Rows from block 2, named by matrix and row number. Rows with one number belong to one channel. Each number is 128 + 24 x the weight over its row's rms, rounded and kept within 0 to 255. All counts start at 0. Numbers have three digits each. After the name is the row's rms in percent of the matrix's.
# convs0: first 3x3 conv (model.enc.2.0.convs.0.weight, 128x128x3x3), inputs 108-113, a 3x3 kernel for each
# convs1: second 3x3 conv (model.enc.2.0.convs.1.weight, 128x128x3x3, transposed), outputs 108-113, a 3x3 kernel for each
convs0.4 111:104116157069173117118104155147159123135230121120159167156103131146084126101150137112180108101167104102152105067150098134138128143142122136131147161152079145115090
convs1.4 108:093122148160144129100145138124119185136157154163143111125101142120156056135099101120111147140156104113130123109106107144145130126126185115086142149166109111153139
convs0.5 110:130118122107145121119151148152153107093136085108091179120061115150099145123087132117072131099118099127091157132121117126111113129127142117167138105149140137187092
convs1.5 104:159153140161133164148160127142114155083115141075116144170122109113162080104190124083162135140124115107104105123123095088135140164097124158159132144203078115220113
convs0.6 083:118118132129104111139131119147081118150138152097131113152079149155115121092099109136145073122140088110125108126114130111074127156207135134117128100150138133116122
convs1.6 089:137108115128079152108148100108164112156132100160157088150136123079148152107178166130139127093097092082147088113100136091180136122162116160119133051126129119129083
convs0.7 092:136138131113130139108156187119115088150112132137109142144128117163117093124120154124150121148099098129129140112120086111101096123132171127113130138131109159161134
convs1.7 100:072092119064132094108132114129139083138164130132098121106159142141122216122132108114114109118156181142133109090148086164120150156159129147118096114107139132138101
convs0.8 098:109140108133114133127102094158136091116129139088135119110150105080153131164141135121113148096124161123124129101126142153166103147130074135118113123099178120107110
convs1.8 103:126097108090124103103104147131159111101133139103121133085134134101095174180091179090101158178105119104141098100121127159116124109114130123113120154195101154146125
convs0.9 105:126135169140145147119126148125146089135108104122112145099099097095122098115155072140154133158098137132134133074166137153124156180101175149108105120126135086141125
convs1.9 105:086099106140123108116129141136104133080147148134139146107115146099089211154129154137078135147157114113124118104192167151141084120092143077132149123129123125141095
convs0.10 100:124150115136118127126164141109140147154112125120073151128058149142106119145124078144086105124145129157127164100102134145127113127130135094206111140088132146115129
convs1.10 102:157119130108148132117140084136163128138130170105088114155160138076121118105143159135131152133146132090159072132124130117105152094094091113174134093129173128042146
convs0.11 096:114072138122114153129129097101106109108116185148161129169108129100126089110144076131143103149138134153120104110110123184195085152125116126090122156136107148160134
convs1.11 097:189114148155136106126128116129160157162120165137113121171129133169099153121171141119127156203132152121117127137106114151110096122171105140133140085174132140104144
convs0.12 083:129093126100123119121107107098177148106110138091092127135112114154141119100135107170133081093129111140133159163102140142125122137131116119199112094181094115166156
convs1.12 096:104133165119143146119105109096131119123105173150091139104152130106121076131109153106124124126104110137121093117095063170152149145162096119146110134126125091170119
convs0.13 094:144129132134107129098114124137126144127099140106145144119140097107126125147142102127109111101092154107087137140150130125151158142108084089100138124119113106133203
convs1.13 098:151176155119144099119086103098106147139141116136116160162133054121178158196044159122161125079161086108101153142148117110110139175189146092137124124127172089122157
convs0.14 103:156100126120124108117121168163154089180131178107117129145090148114162122111085102138123109128127115136160107122100106127165137091100142125123160148107112164115124
convs1.14 103:115129178125111096127129103125124140133144116122120163113179087096118129136144164127141110075117100135112130120139205111108134185128110134125091106108131146090090
convs0.15 105:175113149115127148141109124126116085122100076119141080143102099116119129169149114118125087180179090163173093116168122125176108115115118122136117155151098159143122
convs1.15 101:110139117131177191130144125135133144144136085138122105102138133074160131164137156144145152149152156132141159099139095112100170148122126104137115085132168113134158
convs0.16 100:128109133089112161101147150158126109120161112113139180108164073119142118098119137134139119151098143107131155104105138111103112106135144149112164135161096139128061
convs1.16 096:151107150180127160148138175074129146139070147105146088117114156167051141118101089134127153145103072170127132107129131106186115105168185140080163133075116080122081
convs0.17 104:099159119115138132108132126125127133118134124142123124125147182095070094229144153120125126130145099143154150149119112110137151107103131157103114129187139124132119
convs1.17 096:139137106098124149128110144084127090080135175132107130149149098180166100129109152105101148166114074160122160140135147151146136140150148200107102083152136129132076
convs0.18 087:120158176107136158106159075102093140133100124128136136120156182138156142114121120106139140122126130069095123110099170121179150122182142121155124127068207139103135
convs1.18 088:141086102127170117121141131151133130125076102140073131103146119127109117144080111125112148110125108062176082143126141114099155112145098156128058119151134180076179
convs0.19 113:104157112114130127157096130183142099118117132107165158111172112144132164167151141132155166127119105118158140107121124125145159117129102153122101148093162152141093
convs1.19 106:145154127138137114111155109124095073160155102160142109114097106120186129123120158115119135152133104074121121121140113083111101121132153134180071091160104154105142
convs0.20 110:088158145110163151108157125112135095100114165138145093131077124153110190128163090133148147136111093080131134137155115128121142123092111130145098157109094147124131
convs1.20 106:142097124132123125099150185142128129060162150161142153116135106107122093114160117122084113130137140166196113116151135136094110132163106108152072120132107095130153
convs0.21 092:118119126132097125163131117144100133159109100101127141075083111150127116154084151127150101153159107114139107151077139142146132137124138137106206105126130128146149
convs1.21 091:133139111105143089115147131099166082153194126106136168114143086089103190127132172128104137132099108111092130127125117155108103138153111120090113177112101111122097
convs0.22 099:141123113156111108102124167117140124082107149094143167078147125080148169158112190129126113150094133126097159103190131110108106104149139106100138094135126122109168
convs1.22 097:098123103123117096159106114152126157101105088127166117076093138135160134121164112141130112158188120183118104163134147136129158151100132090112165172138115131213145
convs0.23 093:134093126106090122147134151141113133115094150119167099105117110116114117195167156097101176099137117118145153115109128108121118154117112112120106157110144137142132
convs1.23 090:117160127107118124133137101106098120114171099092132080148113069093100132156094174146131121129134138142135126104158149092096075122172150142169074121146097113113101
convs0.24 105:120154083103137126138166107129144129107125134136089134124136077118134134129113141141174123128069107125145162159086124111102153087134123198083147088124130120128159
convs1.24 103:122166169103115120108091117174135146127125107120153151120164142078128148147153099110124165107170110132103108136121163110133096111093114129118127158094153131109124
convs0.25 095:127120139100132118157139113140090133100108103111103142108111137143127199122151074129130131146127088129108078162126097142120127119147159130091095160076122119146116
convs1.25 093:133103136106075183117107143108118159122123150139147110085111185106142142110148146162120123060139158103164130112086148158136162133169144122090139112122120128134142
convs0.26 102:133090103124129110152131122128129121133100095116125120069122159138130138132144109139127177145142091114116132069148131122155149096170134121146114169092084092141106
convs1.26 097:139115153139093117123083088081151190118133146142120109159112127145118136093148145140130123106112183096156098143117135139124134151145130134111125129118122087138102
convs0.27 096:137079108148089123118112137114093119144148135151142083138098164159126117099151142113147112127113171126129150090137118145087138130143110101158136053119110115122154
convs1.27 093:193145157121170159109118101130126116151116118109106132134081135172135052078102125157181085095145123139117116143123137112141142178060118100171100128149132206147093
convs0.28 097:131122085155153075127119107110166131062128126164160110161140097128190118129167091172125100164140098126160115114095128100138146092111204109107177093157140146108163
convs1.28 095:107139176180096102109126167150172162084108143137070119129111128117079127109072106157140125100096145127118135122093142173111099110136128128153108113075146132157108
convs0.29 100:119070130107122133080105143140130106114123156160179114064089095181149193085087130111087155113108095152109120081160161110103095162126141145116161130115083099167126
convs1.29 102:106137154155106145119148130084096156128121087153158126112157109135097120098118135158123110138093086131172128122146150130161166159085104134143108184138156145122133
convs0.30 096:152153108143137133135161119164129114133110098169149119119144126114120103122144112136108114192114119148114124111160125136152148095115120101147109152116131114168092
convs1.30 093:174104138114152126147142141180150095157111154091162138186116123127154133146098100124174148149132184145189121136162134133136139091100113149174133110187073119108098
convs0.31 101:107133132134148128112109144132155183121074145104108115136188164130109132141143100151140109139128110177136124111115142127085118118164170115143140140138035152145071
convs1.31 097:124125112105108129157129146094135115133114133071140144172206142144137143165103113126084132080140147138100173139131136139129147123108092160129092128057120135134137
convs0.32 098:148134117115151105098082146129141066163151132155139121130111116166146077134154105150083115139145150139133125149153153155083140142096100141134183172163156166115124
convs1.32 098:125163123168119145147144126141140074188136135132092145136073136128065101085143123133155130152178135075131151147159131118155151121122149159136147203153092141156125
convs0.33 114:102155121137129132120166136138103079109115169127137107112153129090118088164096111083106150117132117096109133125133081145195158110138104135084138111146124148125118
convs1.33 112:108132144108151102150093089114138137148134126089139119146108067122110140122113119133181163140157127138153136137118186089134141099133103138132107146126120126114093
convs0.34 105:142122154134120107136133114115155136106104155123124097148097132103148174054144089129143132094122162090125116158134149139166151159105128149178086118103170102183151
convs1.34 101:147095135159073076117100120134091121077142102116108145118081121136118101112131108099133162137104115140119127188158131077118099096137135135075136103137086139082132
convs0.35 105:121192132152099153109112137127117119132113112140119077182120161140143130099135076106146128084147111096171120140152107095108140140100135142130123111134147159106201
convs1.35 099:178143143143166138177091171146102161087117131137134119170117122100134129109155087140077130105137102132183091149132104137152154123131165129157097194108066193125101
convs0.36 083:119142127134129121132167140100083118129152106116114155134133124146119124095085109105137147126147170130172130135134149126162119130174107117088109113123179126112131
convs1.36 092:128142099134123099096082118153151135169103140122100129133096101109108123111111136141149112113128117144101125190119113138123128089135149168141130103136113126149105
convs0.37 095:134138111123147129101149113119137163168124134117133149129144118127133156145120154150125116146167111076098087178118137126084098163120100134119102165137123129107111
convs1.37 093:115077176095116178134207121081100126156132101099143125151120116132125153141089130150183106129061131161152089144127106111136127173150120149142102101068116152154183
convs0.38 106:118123122142091131115113126090118122106106121098137129107092142132150140136130091123149141118128121119119110116115146140109122119102116151091123134082194148090130
convs1.38 099:159122155084117122075143158182117112114122167117111154142050134075071091123138094114148158141098115174134073124120119113186133159108102144177133125128104168126089
convs0.39 104:139093122151155155124151141106133105117145068104116170101121155078128121153122121083139133144185183125118099103092150074111105128146135083149135170180138134094147
convs1.39 104:089131085169170105204155173145161147142070117222103129053153137167113095134083118120102103162143133103143108132100120158184140070122125150089110102106125132112088
convs0.40 108:121132134143103133081083103157132143132135132170147104120121130140082118121137068107105118182139117110086109148178117141157095093123149131075107168152157099096131
convs1.40 107:144117099143155185130114154130126122124147128118135156181176103135133094106114094120146118153156151131105139131122129119137131133072116187114085145111161167153087
convs0.41 091:165127122126110135119144108089139110140134118112091098154161118139086139150135122148125106134148155144157164126139101112102133135101137133098148084115132109126146
convs1.41 097:118163112122147130151140089130124086122120072138114141173192059153173079135073144091120120122116150169113145107117098130132144167119156153188084135125105112191130
convs0.42 104:144118102169093117106135084109127109130122137114145106108156116126145174137103136095142112115122169128112073158156177134115110091132093124166119139154200139170132
convs1.42 103:173139110111118110122156104121104122138077083110122140150103157047089084133098161156091147108121135093094129174148151140111122083102077169130134095065124126111106
convs0.43 110:092137144087128128119132097127123123130113199121163122116140126136107151097158099152099113137135145113120160121135132126121101130125091123164094108166122094129153
convs1.43 105:113131088119129107150114166084105162101138054141106135133146117096151115133126147075125135147117099140169125139087121132136138126147136096133101106123141106127154
convs0.44 091:101124174101097101123131107156137154129140143122115118133152120130117133100156103133144115119085134143146157103172147098106132156125104119106134109132139142121146
convs1.44 096:139118134129140107123115145138091160107146085165106130157067158086157122146051151129167096074147124179084159188139121134109158162128162135127134134126075137141113
convs0.45 108:117133111084181115136139150109124124132109157114111120099166123115115036141097153121167102147125132127158089128091123138163129142117179128113130131125166102088119
convs1.45 106:114130118115123107090142111172122120117156109115116106094172123182148171122177069145106130160162115165062126099115109157136122101145113143120121123116142094165125
convs0.46 111:146121136151113148133135125140121133132097138112155134175098114131129152069121189123085166130107132139105114107119111140158107134129145124162076118119103123125120
convs1.46 111:160125159132126146069147133097098165081121176076131109108098182181121097146099133170107157136104134119140114114115151117106116097130144132177101125142144157064175
convs0.47 098:122147165110100124118067153130110110138114085109143135118096142142140153112162191137122089185131127122133113152174131099179111154083138112080108118113129108118097
convs1.47 104:120115175118077136085089126111111150140119115095129150067141165166081117183165141129120158095113083134128130157108141122109137122104147089077143084135140148076156
convs0.48 117:136148130126145130106172130136096142124167110191157091153097128159088133107183125153138108112103135133127096141153106138123155133134146171106099126137095134127075
convs1.48 114:131134105142100116139110124134116149152116160114172087123150125176151138090108137188116156122125109139077098107106151129142127139128097161137161116101104136157106
convs0.49 083:164129119115156124148131141135139123128113134146096127151148116160143178083174125149122103118128109115157121126138155119111140135104143129113105140119109135137117
convs1.49 093:124107156142087138125091149141126128094118114118108129133143104062153095132124181153149165141174104156143089113117155166129122090097116138130183160068117124091144
convs0.50 095:112153136100107152073166130141076081155120150174111095128179166141163110146161200138094084114145116119099094112138119136116122057129142170110079183141097104136122
convs1.50 098:131098144083161151157106123125118101124183139146170133040205124209100132124127144161147119168088118127110127110144128166179126136147129110120085149128083079171088
convs0.51 096:123115068113084096141112090119122088171111110155093134132134122172120097071124108165137126150161115132149143172141129105112158107118136142129142132109085117147089
convs1.51 098:167094077133135125181134155141155178089124117141149167124135148177181167196081111155147131111096110109154102146155132119116113106134089125127169124128078064151124
convs0.52 108:128143172100140115135165123124112144156122078114141148088112103147160177119153102119155129118098147118085105103114091113120140170127135129152139114101142124110088
convs1.52 106:111168111149153106110131142134130117151115113135129097157150085123140163148148151146101120153120126129127144085102095146098168134133135109117127131076222117081113
convs0.53 092:098147157149154094155095167137162112100118123131147125157107104095141116131141096181150116104128080126086146111093179132141182127125110103127112096138126139140129
convs1.53 099:133130127130102127128108116143169103129135162141094153171070148124100153164128046105183119174119143108091157139112151125111085122083147158085160098120141141088153
convs0.54 098:153122132139141114142094173106147119086150118123130134173125153102167109085111116144100067134131094176176098122130175124076122141126117104089099097149128104166068
convs1.54 099:162171158136145160173107153155138107117092094148138161107115105117080082150130128215154160176147164163141154116110110174150146135151169133056124105107121102161150
convs0.55 084:166121196139135153150151145154087075157075142127153101192126149118106116131117153097178139124153111121118122147156100118152097143110118124142128142109129098090123
convs1.55 092:087158140127157170116180166112122162122172106163169081153126142103116108155139072115099166150150142113161148136195109087128134124142153109123128111162128126114126
convs0.56 107:137137107142181188122151122144145125108124125104132125159165161071165168185086123112123166127072119119113106134116136112105127154135113128104101132120106111155107
convs1.56 115:166122109124163166187140152148145130153115100185082113127113093115146176181141069128150119081124115122093158117110107139134111132170147156126119127117133139116179
convs0.57 109:139149107118150150126162095136080137164148120131116107141116117150143154123143093133137118082102136128135117144141131115102130146103081119150120163127117156118159
convs1.57 114:100095105132114154115111097098143130134102097129150139122075122204213106110145121142124097147160140179124143140148100077119121152152147101118104144137106153153134
convs0.58 082:136164096129110127142125126160155088095095106119162137146132135103147101110138152129158135104109127108132130114078097143123117088163172176108108100122143094157143
convs1.58 096:125133100124119156144084110142081095128138169102082124120134124096162199156115145184128147172200149104121142096132139177151124141082145131130171108159186132132049
convs0.59 110:129172111128112119178159060121127151156144136120111133143115092168115139118205113166151109118170103149121108053103113126117124145135145119143126148114118123142115
convs1.59 112:172094130108153097160099155117161161148129186112110104145115189083198147156157114097132110135111147136148108145144122143112111194100173128125115126139119134155123
convs0.60 083:098135114141104143114110120160107081117194153121151157103124103185134118160103122110162102116084134098107135161186100114113152174122116080130128124122092099125149
convs1.60 095:158102126105114115121158129119130127169122121141162147135179089115156128130133183120180213153086135114107086104144127093107225108148112106113158140095122131113139
convs0.61 076:114099119154157161102170139129128104128082112138116146119117127117096129129114118108112145121137159145146127129139164154128133148139115090133142132092122110102127
convs1.61 091:107097158107111177120141108098118122115113165124110092127194115123146118124145083146139114188136112127160162154147158113116166132157161093133084139107179166101163
convs0.62 086:115098140134172108127155094163150122104137101137137093136071163145147129123121130137103114156101167160101139147123170105115121154147137169104152107113163142152174
convs1.62 096:106125101183164160143168145097144135131189158182129121080126132172138161137171150132134158133125167139120187103102099122116150160125140153070104145117140165139112
convs0.63 118:113143153107122116129106109165088101089128112133172145159086152155154125112170085125157105142085106096134070156088159142108125165142159160144127134102072087139127
convs1.63 115:106106101128091131120086137113164165101120132142081110147121086118112139121167110173120123113144091168083102105107094098165100110112134119106135102135125143069126
convs0.64 098:153145083109153148105125139116146124099155143113102170175125116099170091146102160166141137090155129092132135127160078140126122071103148167140098151129129110150109
convs1.64 093:136131129150135103121111114143097138136111129115150122093153162152116193142189106134104144132138121138166118084134101154160096154126147160116154131194135141170104
convs0.65 093:100116144150148080145114079112148100179088063083141151118130116127144109139135122134108164109178147100123117114156126208093109141117131117152104093116156116094101
convs1.65 098:150140131122117152106114151138097142137143124103150141135168133108115153153130089098139126085102099114201129117178133150164051165120087121099151171131145167067141
convs0.66 099:123137102097164123136146107125123129132127140111118134140131103134146117131190080108111168107125114096142128100138143130139159130128098128093203174084122135112213
convs1.66 103:119181093125140110164140087128121121147141139151161155118146117062155136104166147173120116130089114105118118164133140134157130132106129114142116186101094181068125
convs0.67 106:116120120096108158102149184119137076127151126094103166141116179157081115155145090156137130125140152119098147130135108080098128192163140153168117104071149084160091
convs1.67 104:107097085092112132102153163136138164105173144152133080108111104150152123106147166143106134141148117121136106096103135122153146123122150146062102096121077125100128
convs0.68 099:141131115140147122130141107109163156138081118113170082165165107091121144105098120142122146123131123097135122144121140112132122114090106119135125065149111158150125
convs1.68 099:109140118164128175122144147126177135122152108136188145087104116123093141114104071092122158147125159132174135132115121126137157128138106077156105146144150101218111
convs0.69 106:154129153162126131145158087128115215102129129137134098136161121125132078106110142137126142114113162153083130106203122089201135114170123170163091160151095125152147
convs1.69 100:128171135112189143100126126162135139171143149078157147102138146110131084108117119164188074154191095138104125113100138165132096153116111103125163094196122122167087
convs0.70 099:140082125123108154116130137107139150115156122128159155180140101134149152098166118125133159114132119149146150108098115141155162175108092101129174163172134145095111
convs1.70 099:139166164131173163091134112112126149168106103147130095161068150095121141110099057151112118155142140150173152157116091108162135088100156137159123110144123112096159
convs0.71 097:143155109105176110133112150116136110151110129158117149088103170088079124112159134149138157163190130127126129121134148152123083139127121147095138156076113132087117
convs1.71 097:127102180170117199134197138119132154133101117149082120117101144140114140105149139119146134193163169155125150127118127145105106104132117118085145148052096139074063
convs0.72 121:113123164098183111112166117112133155134145161122152105147126194121186081104143174129136147145143116096094184111111124124145108118137157185119115110110076092140180
convs1.72 113:128097075109091128121088152125128099092101175158091163083107177199055161106191052081163124142096121122134099144117121113145091121108153107097149152166126139106066
convs0.73 096:129109159116103136137115169150109144131145153124103122083090124112150081119089119132141121125150159155127126133129136127145087126126151117136105143117108131117092
convs1.73 096:142109153085153118130117118141121128153110121137101179163152104198113112159128152107144123179111138136097143130135085145132141103196176126124119168132144150091127
convs0.74 092:122177102114139118101107151118154149102143165189111143128158104089139164172096119100144078093106095132128134164119124129116102118145105167112124146123144130105140
convs1.74 097:125150155144133109132091135170135109132082091128130130138108072086122138125074122122160143131156069170127150119108134134148160140096157163132099091099095112160090
convs0.75 086:105158136094135149113134096111113154128167151141092123135124118129104131093187142135112126146126118123122158136124180183107109157085180178102133140078102136117123
convs1.75 091:152124119099123190120171131118141112075132113165121127079080167152119143129176094113163182153132118116131132125132105100152114152114157145080145125127140133127098
convs0.76 097:134110125091110169150113116085128104122133138131111139122136131133143138118173089122119119130138157165110136120168145145088127128149103131121114093144136141137136
convs1.76 095:148132093098156134120140139124112145100115149115163105093082118122126097101115123148069132085117116124111071115122122103135137103113158053133121152126154108153089
convs0.77 094:114161101147132116118096142140121117112118117094121102103111112117130188149111102126132137134125161146092117148114114135140144119085090124163125132090141139133111
convs1.77 098:115142129100153138147089139107095165134129139159138121080126147082151129221128135125187078088170056135082140119124150179112109149144144162100148080121128136136139
convs0.78 092:131142117131135133117099095129122143078093127104139083130123149117145092086118120149123114117101114102122125114146141140093108117100185144147099173126110107075136
convs1.78 096:123120141094178120148157137160095118113166158142086099113150171138132129081084143103109137106103101156098101144140134111138135114113148046185127121078102168058108
convs0.79 109:136135135134142120136102083142141142155141169117097119141135100114167121123110122109161117169132165135147093153118139099134108132115116148113132135163149117100130
convs1.79 106:112104089132101120151108145127163133097131103132142084130158152104075130106107123099125124105106125103120155137122122165126145092124086087147111115132143115094108
convs0.80 116:124120107095158167128119107132153141120155094178116125106154099102099111146066169130135152132145128130110158159135112133133118110137102140090143144122116177155128
convs1.80 104:109134157095082157107137097106125092140115135136108129112122066119149124136110124116136126147137145144153100138154143142117156132087125063094171145102116132159148
convs0.81 088:103111126126134125144123109082148135112137119098108120087078116119123139119109154130099143149102123127162113130110137133147101148110116128117110131118121113122102
convs1.81 088:132134151122085141103155135115133102094098114093129101160140128079132095135203138103115168122115100079097069131120102089077166113076108151206119083134106112122134
convs0.82 085:091140157128116123102121126161110109154169147104099120119113084137112192108117141143138170140120097130106097107105110144134143148126130133151095143115097122125144
convs1.82 091:111121147145135101116141113130134130122118112144061119104137184152123105136132136110094115104126113130049099108149119139145095112076152120065117150090141173072080
convs0.83 107:100098107115113142115102100168174141100084113121148147095075159113112122128153126079117118094119137116123132179114130128133133125157120131113147113137106145114119
convs1.83 101:128142174105132158128116097103114124129135136139169116128132155124118120096123130153136133126142153149117107176124113101127084130120105139109141181095164134143161
convs0.84 116:124131137142129112136190126148103117113141109165069121135099140110155119152151160107138122139136133125140102137130101155087150103153137130124153078132141158091090
convs1.84 105:130142120144140156124113165119134072130083142101119136126161118153086138095196125125130142100144114151145125138095171127154099135131114119113114119164136118204088
convs0.85 108:153111126113111133144130137075076148139110122113132104119134150103188097109102108146108114160098123084123154132103110071128176087120153179148085099102169143145146
convs1.85 103:181129149129091129118130137130121136098141119125126165081128121107110113081155157119118152100141066097160094101161126107107154114175131170194145118192078116185104
convs0.86 104:147137129150145122113102130094095088145164107157139133086159138145111121123128116146118113095120103132115110114094148104133186140155111108128135110161142152109159
convs1.86 100:099088091149115115122099111087111085161119132100157124182149113153118145136119161161132135182117157100122131122115114118108146110074124127120096067040113093133115
convs0.87 096:109111145114168127164119128149111113097147110192116106163123142080150116151144111089131143121146072142141097127098103159097120090126133125147127109090134090110119
convs1.87 094:115169120128120139142116142108129125126111127181110112103114144150176141124186136125089112141154114143152131158109142119127114166131128169116154137146114138066161
convs0.88 104:153125107125116105163108085168086139128128149153103121101137143158145098145105149125105097143125110110097111111139098087121109164142128119144122138144118110170133
convs1.88 099:092143149155159119141108132144143130089155099125115111107115192133164116138084119138141087106110102129111164120099111160100119112135138113093144106153111127118126
convs0.89 113:120141136132122074118133117147151134116110092143101150043110097113106146173103088155145150146126135114108123201162098100124120100113152151113085172083115129128118
convs1.89 113:090091153084122137132158125120113100083144132131182118133110159084137147121122106123153073106172148160133167135142134188120104136142145113109134149172103160136107
convs0.90 092:135121129128124089170112100154136148102083148112137114140162168103164096162143084120110117166119141142127137153090154140103143123128106117145114106146156136134136
convs1.90 095:118159123121120129094118154189167109147131098139102102141144073115064167129117206139087120084142151104112172128101124170111108095144109111126119098169155142118131
convs0.91 103:088135139110127163122094107168119070134134152152120159137121118125134106111156132147144144123125104117169088139109095153187178134111156126138152126189098088161119
convs1.91 100:119126148095081174118127113139140121095166121135078100127133086111103115104081121158092163148174107169117113098130140129152126114120102084174137113145095096146132
convs0.92 104:090103153107145139114131119129067153080104147150110194097111182152106135102208114123164101082113122116153095139111171151104140115097111124101116123087139124126140
convs1.92 096:165103122145095134068096145122113123137116139163136140129064129112134099109095149128066143093101135125117153115113137156178133132152091170178075143113158092159143
convs0.93 102:107152099135112128150101086099092095125098133123155114119121110133127143123084126120108124153100089120154108096183179141112161121114122134127138151094155164071089
convs1.93 093:136126103094130090131080155129136125143099118125101131140213175131105078095127144138126133126106133153129113124131120168139134123143150120160112163095128190117092
convs0.94 110:121121128135127127155115138134047113118139137135169145124116112131097112097169150151152122114105164142129162098104108114136104114137133120107118147191109148149139
convs1.94 100:144178155166152134102146134117075140117086130137122137125090075144115107134105112106126076129148125162111082120115126138149097128106145118134164138113181128152195
convs0.95 105:152140163113113131120132148105109132151119127099129117113132133103090114112146180109143133119132142121107148114127112135130118135102144124127163158126115148142167
convs1.95 101:116097107169101111094120169116089119152147116129129174155184136180156106163099078161154140121095147152154158118125107136117148140112084088117158112107123129123116
convs0.96 117:120110163118130166092144126154127092174131108132113139157128118124177144105149169131138113086119121136125120143100098132143104127092150109179122106122115097129152
convs1.96 113:105092170116148138166170101157135086134115125167104113126180114157116148173139106105105160117160151129140132134139153134118128175146108097126108182121141172143111
convs0.97 099:147159110144184101114172127124135116106113109103104152166182096093128171129097111136112115118135124167145106124123164107109153121078130139115121136106117126154131
convs1.97 097:154135102101138117131146131143116168113139112120080159112151141114172162182143099134095141116155099136127142107136080128132141123107087110112070127116125100079142
convs0.98 090:125127122141145140132149145094116140158114153131143098117155106132137180121076139131134191134130151124147127162151094144118118173143117114133148083102147123099125
convs1.98 091:088150129145144102097124159106130158147141135098141137130176136129095120145108102095080113159148141101109123117125135143130133134119091116119130143147099096167062
convs0.99 095:114177143152120121135133110135208189165164145102120136127106129159152122111130115133183147119153147115122066113090101157111127148140142144163180104157089094107152
convs1.99 095:118085090113129149178135121091118125126141155143143146121170148114106098115149093137111127128185165125129128155147098091119098133144122117166110138080154103086103
convs0.100 088:062116177081104102148068136099107135119130133127101138132178145126125149122107094155118113152195126135133103120139172139113148109144150114141146122145176124118117
convs1.100 093:124115135185144119148134147117118123111112157098130160137115160122057135136115058129136108171080126103141145131123156159159102094111112130140095104143144067104119
convs0.101 090:128169094124195097138143114088124161110142118128148134101121159109096097139141166124148124132121121145129111110121119115105118135097118108168143142104119116108119
convs1.101 094:128119088145090122131129132129089127107141146101163176089130071112182130148099100112133103091062084138098142114153121129102114136127165083159149087186123108101107
convs0.102 105:162130138133141115119123109131098105075104126089118075168077158102131125158090114119156122085132141134100131145083108125103163138111146127117136079098158120138132
convs1.102 105:100137131141101097105110088115132175169097128056138134132154098095094189094169104135113132119072157149165157138143081156142135126124105138090148091126159103172124
convs0.103 089:132147151110162088143130150182120125158118097048075127111070118085130125141152143127136150139162189143184100099166157158126119112087118154123111137114161153137146
convs1.103 091:120108113102114113129143104111161145111136118156164103078135110124115175138166129144092146127149149081116188111159147118099110059142180110139121081185153112105108
convs0.104 114:164115123123061125135134151120116099144099083078130125107071174124099159147127079080158134125131073132127139092123083144158087146140160140156110131081133129092145
convs1.104 110:084104114080133112130139131104103134134142124140132087072085078092144110116169122081102143138113164154134158125124136139117137137121080126085129133082086166095130
convs0.105 114:077176157155150114116138159099128123140147155153150067130113142139188083112113182122099138095126108132151114137158095180132161144107131173099117105110131114156145
convs1.105 109:150143134146140137140136163124120137124149118131108149078097126202100063098158124098164148154124170143095154097135098123113128117121127102111133132148151114156082
convs0.106 103:167100087096129089135107108105165161138159135137102148152074163146179085080133127136114125106121155102112135150118102125137134142130169112150142128116112132120132
convs1.106 102:107145155119141133183127090128179112126153121078131147131081152157104153062124095112178131118130131092093056112125117151132112124161138159112169127152112084093138
convs0.107 102:134082151133110122104140140123100170125132152140143129088174076123147105169095127142125113110130139095134116075095129163142145112094109136068110075118105161100101
convs1.107 100:139137112147073064141152135107147133146125094104131169115147107140116122143092166161133157105136115177101133151130122145138164143101190159156117072088151132121085
convs0.108 105:128096149133086127144103178138123170138152131090148119153118142129130137086115139149136118137091093098138106122119149107133123150132141126118157096110101144092129
convs1.108 105:104119107117117139139135102114121152113190131135139124173124160145201186160082089129118174121131116102149105095107148138113140115161107128144120164133106116137184
convs0.109 086:099095111115080109102141063093133152135100139082115087149109097111085134105163089133138132116067154136113125128127147149143137098111168131098130121159085119120104
convs1.109 093:152142106134150117103170091121080084149115150134097134124094144125214108107137081090121137127173163144104123123122101139156138124112125136119096175104169120129155
convs0.110 107:074169133140118130118134157151143125139132111105199181100145113145136158134110146109138180144102068115093119113159108124140149134094110156170118116074139133120133
convs1.110 105:144141161115092137093129153161138130126137139138141134151172105111166152119136118142103123123150145117150120156115151115127140132096147190167101079130164139117124
convs0.111 087:159105145134070135145088153134128092174164101168127095070162136106144138114145138080155142122125166137137171089091142050116149097153077118092121118122143126146088
convs1.111 088:149146111173146156153127133159099120148091124136087117130154092140099163146072112110130177143156147129153165119119153102112135147102114134082086137084105137129127
convs0.112 092:140113133152137142151130143169110122080119131148097095138148155146102086164126114135140095153089126121143132130127172114179140131143093135113132119119108143120124
convs1.112 098:191081096105129162114143114115138144120174108147134139122182128145128047174125178075111096153163103136116131123129126128102185134128166140099098138112169150176147
convs0.113 114:088162134118136118152114129108071130068109081110114095165128137109140162111143093124115088173178165144126112083143121130113102153104123136141163175139138094099164
convs1.113 113:101111107125170192124187180136108106123119137129127119160176142169162131079141085119059156158200111150139114151153132094112097136111126124059138127104129104118143
convs0.114 102:157145129104086097150093110167131096101116116135160169117145118135109129157123114155118147139106095116092124113158135114143173150130119135109122145102165124119126
convs1.114 098:133124086138094136125136083121099120137162117156153105142093110126140138129087175102112126183164117135151139122100086108159148137151138191135127153206101127077178
convs0.115 098:142121122185092122108114136132142135157104170168098100123116142148144142116104133088111127135103131150107118139137115137099119093109140163108153171101148151129146
convs1.115 098:152140108168135122104111127118133140079176142082150165136154117131168108084100148109109077124145183142116177111108105135138120125118153080140133163103160109092106
convs0.116 093:129157124129146131132171153170106174156132130079101122130165123130115108129116105173129185139130116094154123171136132121107104114145133104074159145137109145118121
convs1.116 099:116119161141106093142106089109139124103136086149125099174130100143156144133122101124108100093127132109118097141131112140144149129126147092137117141151151153146148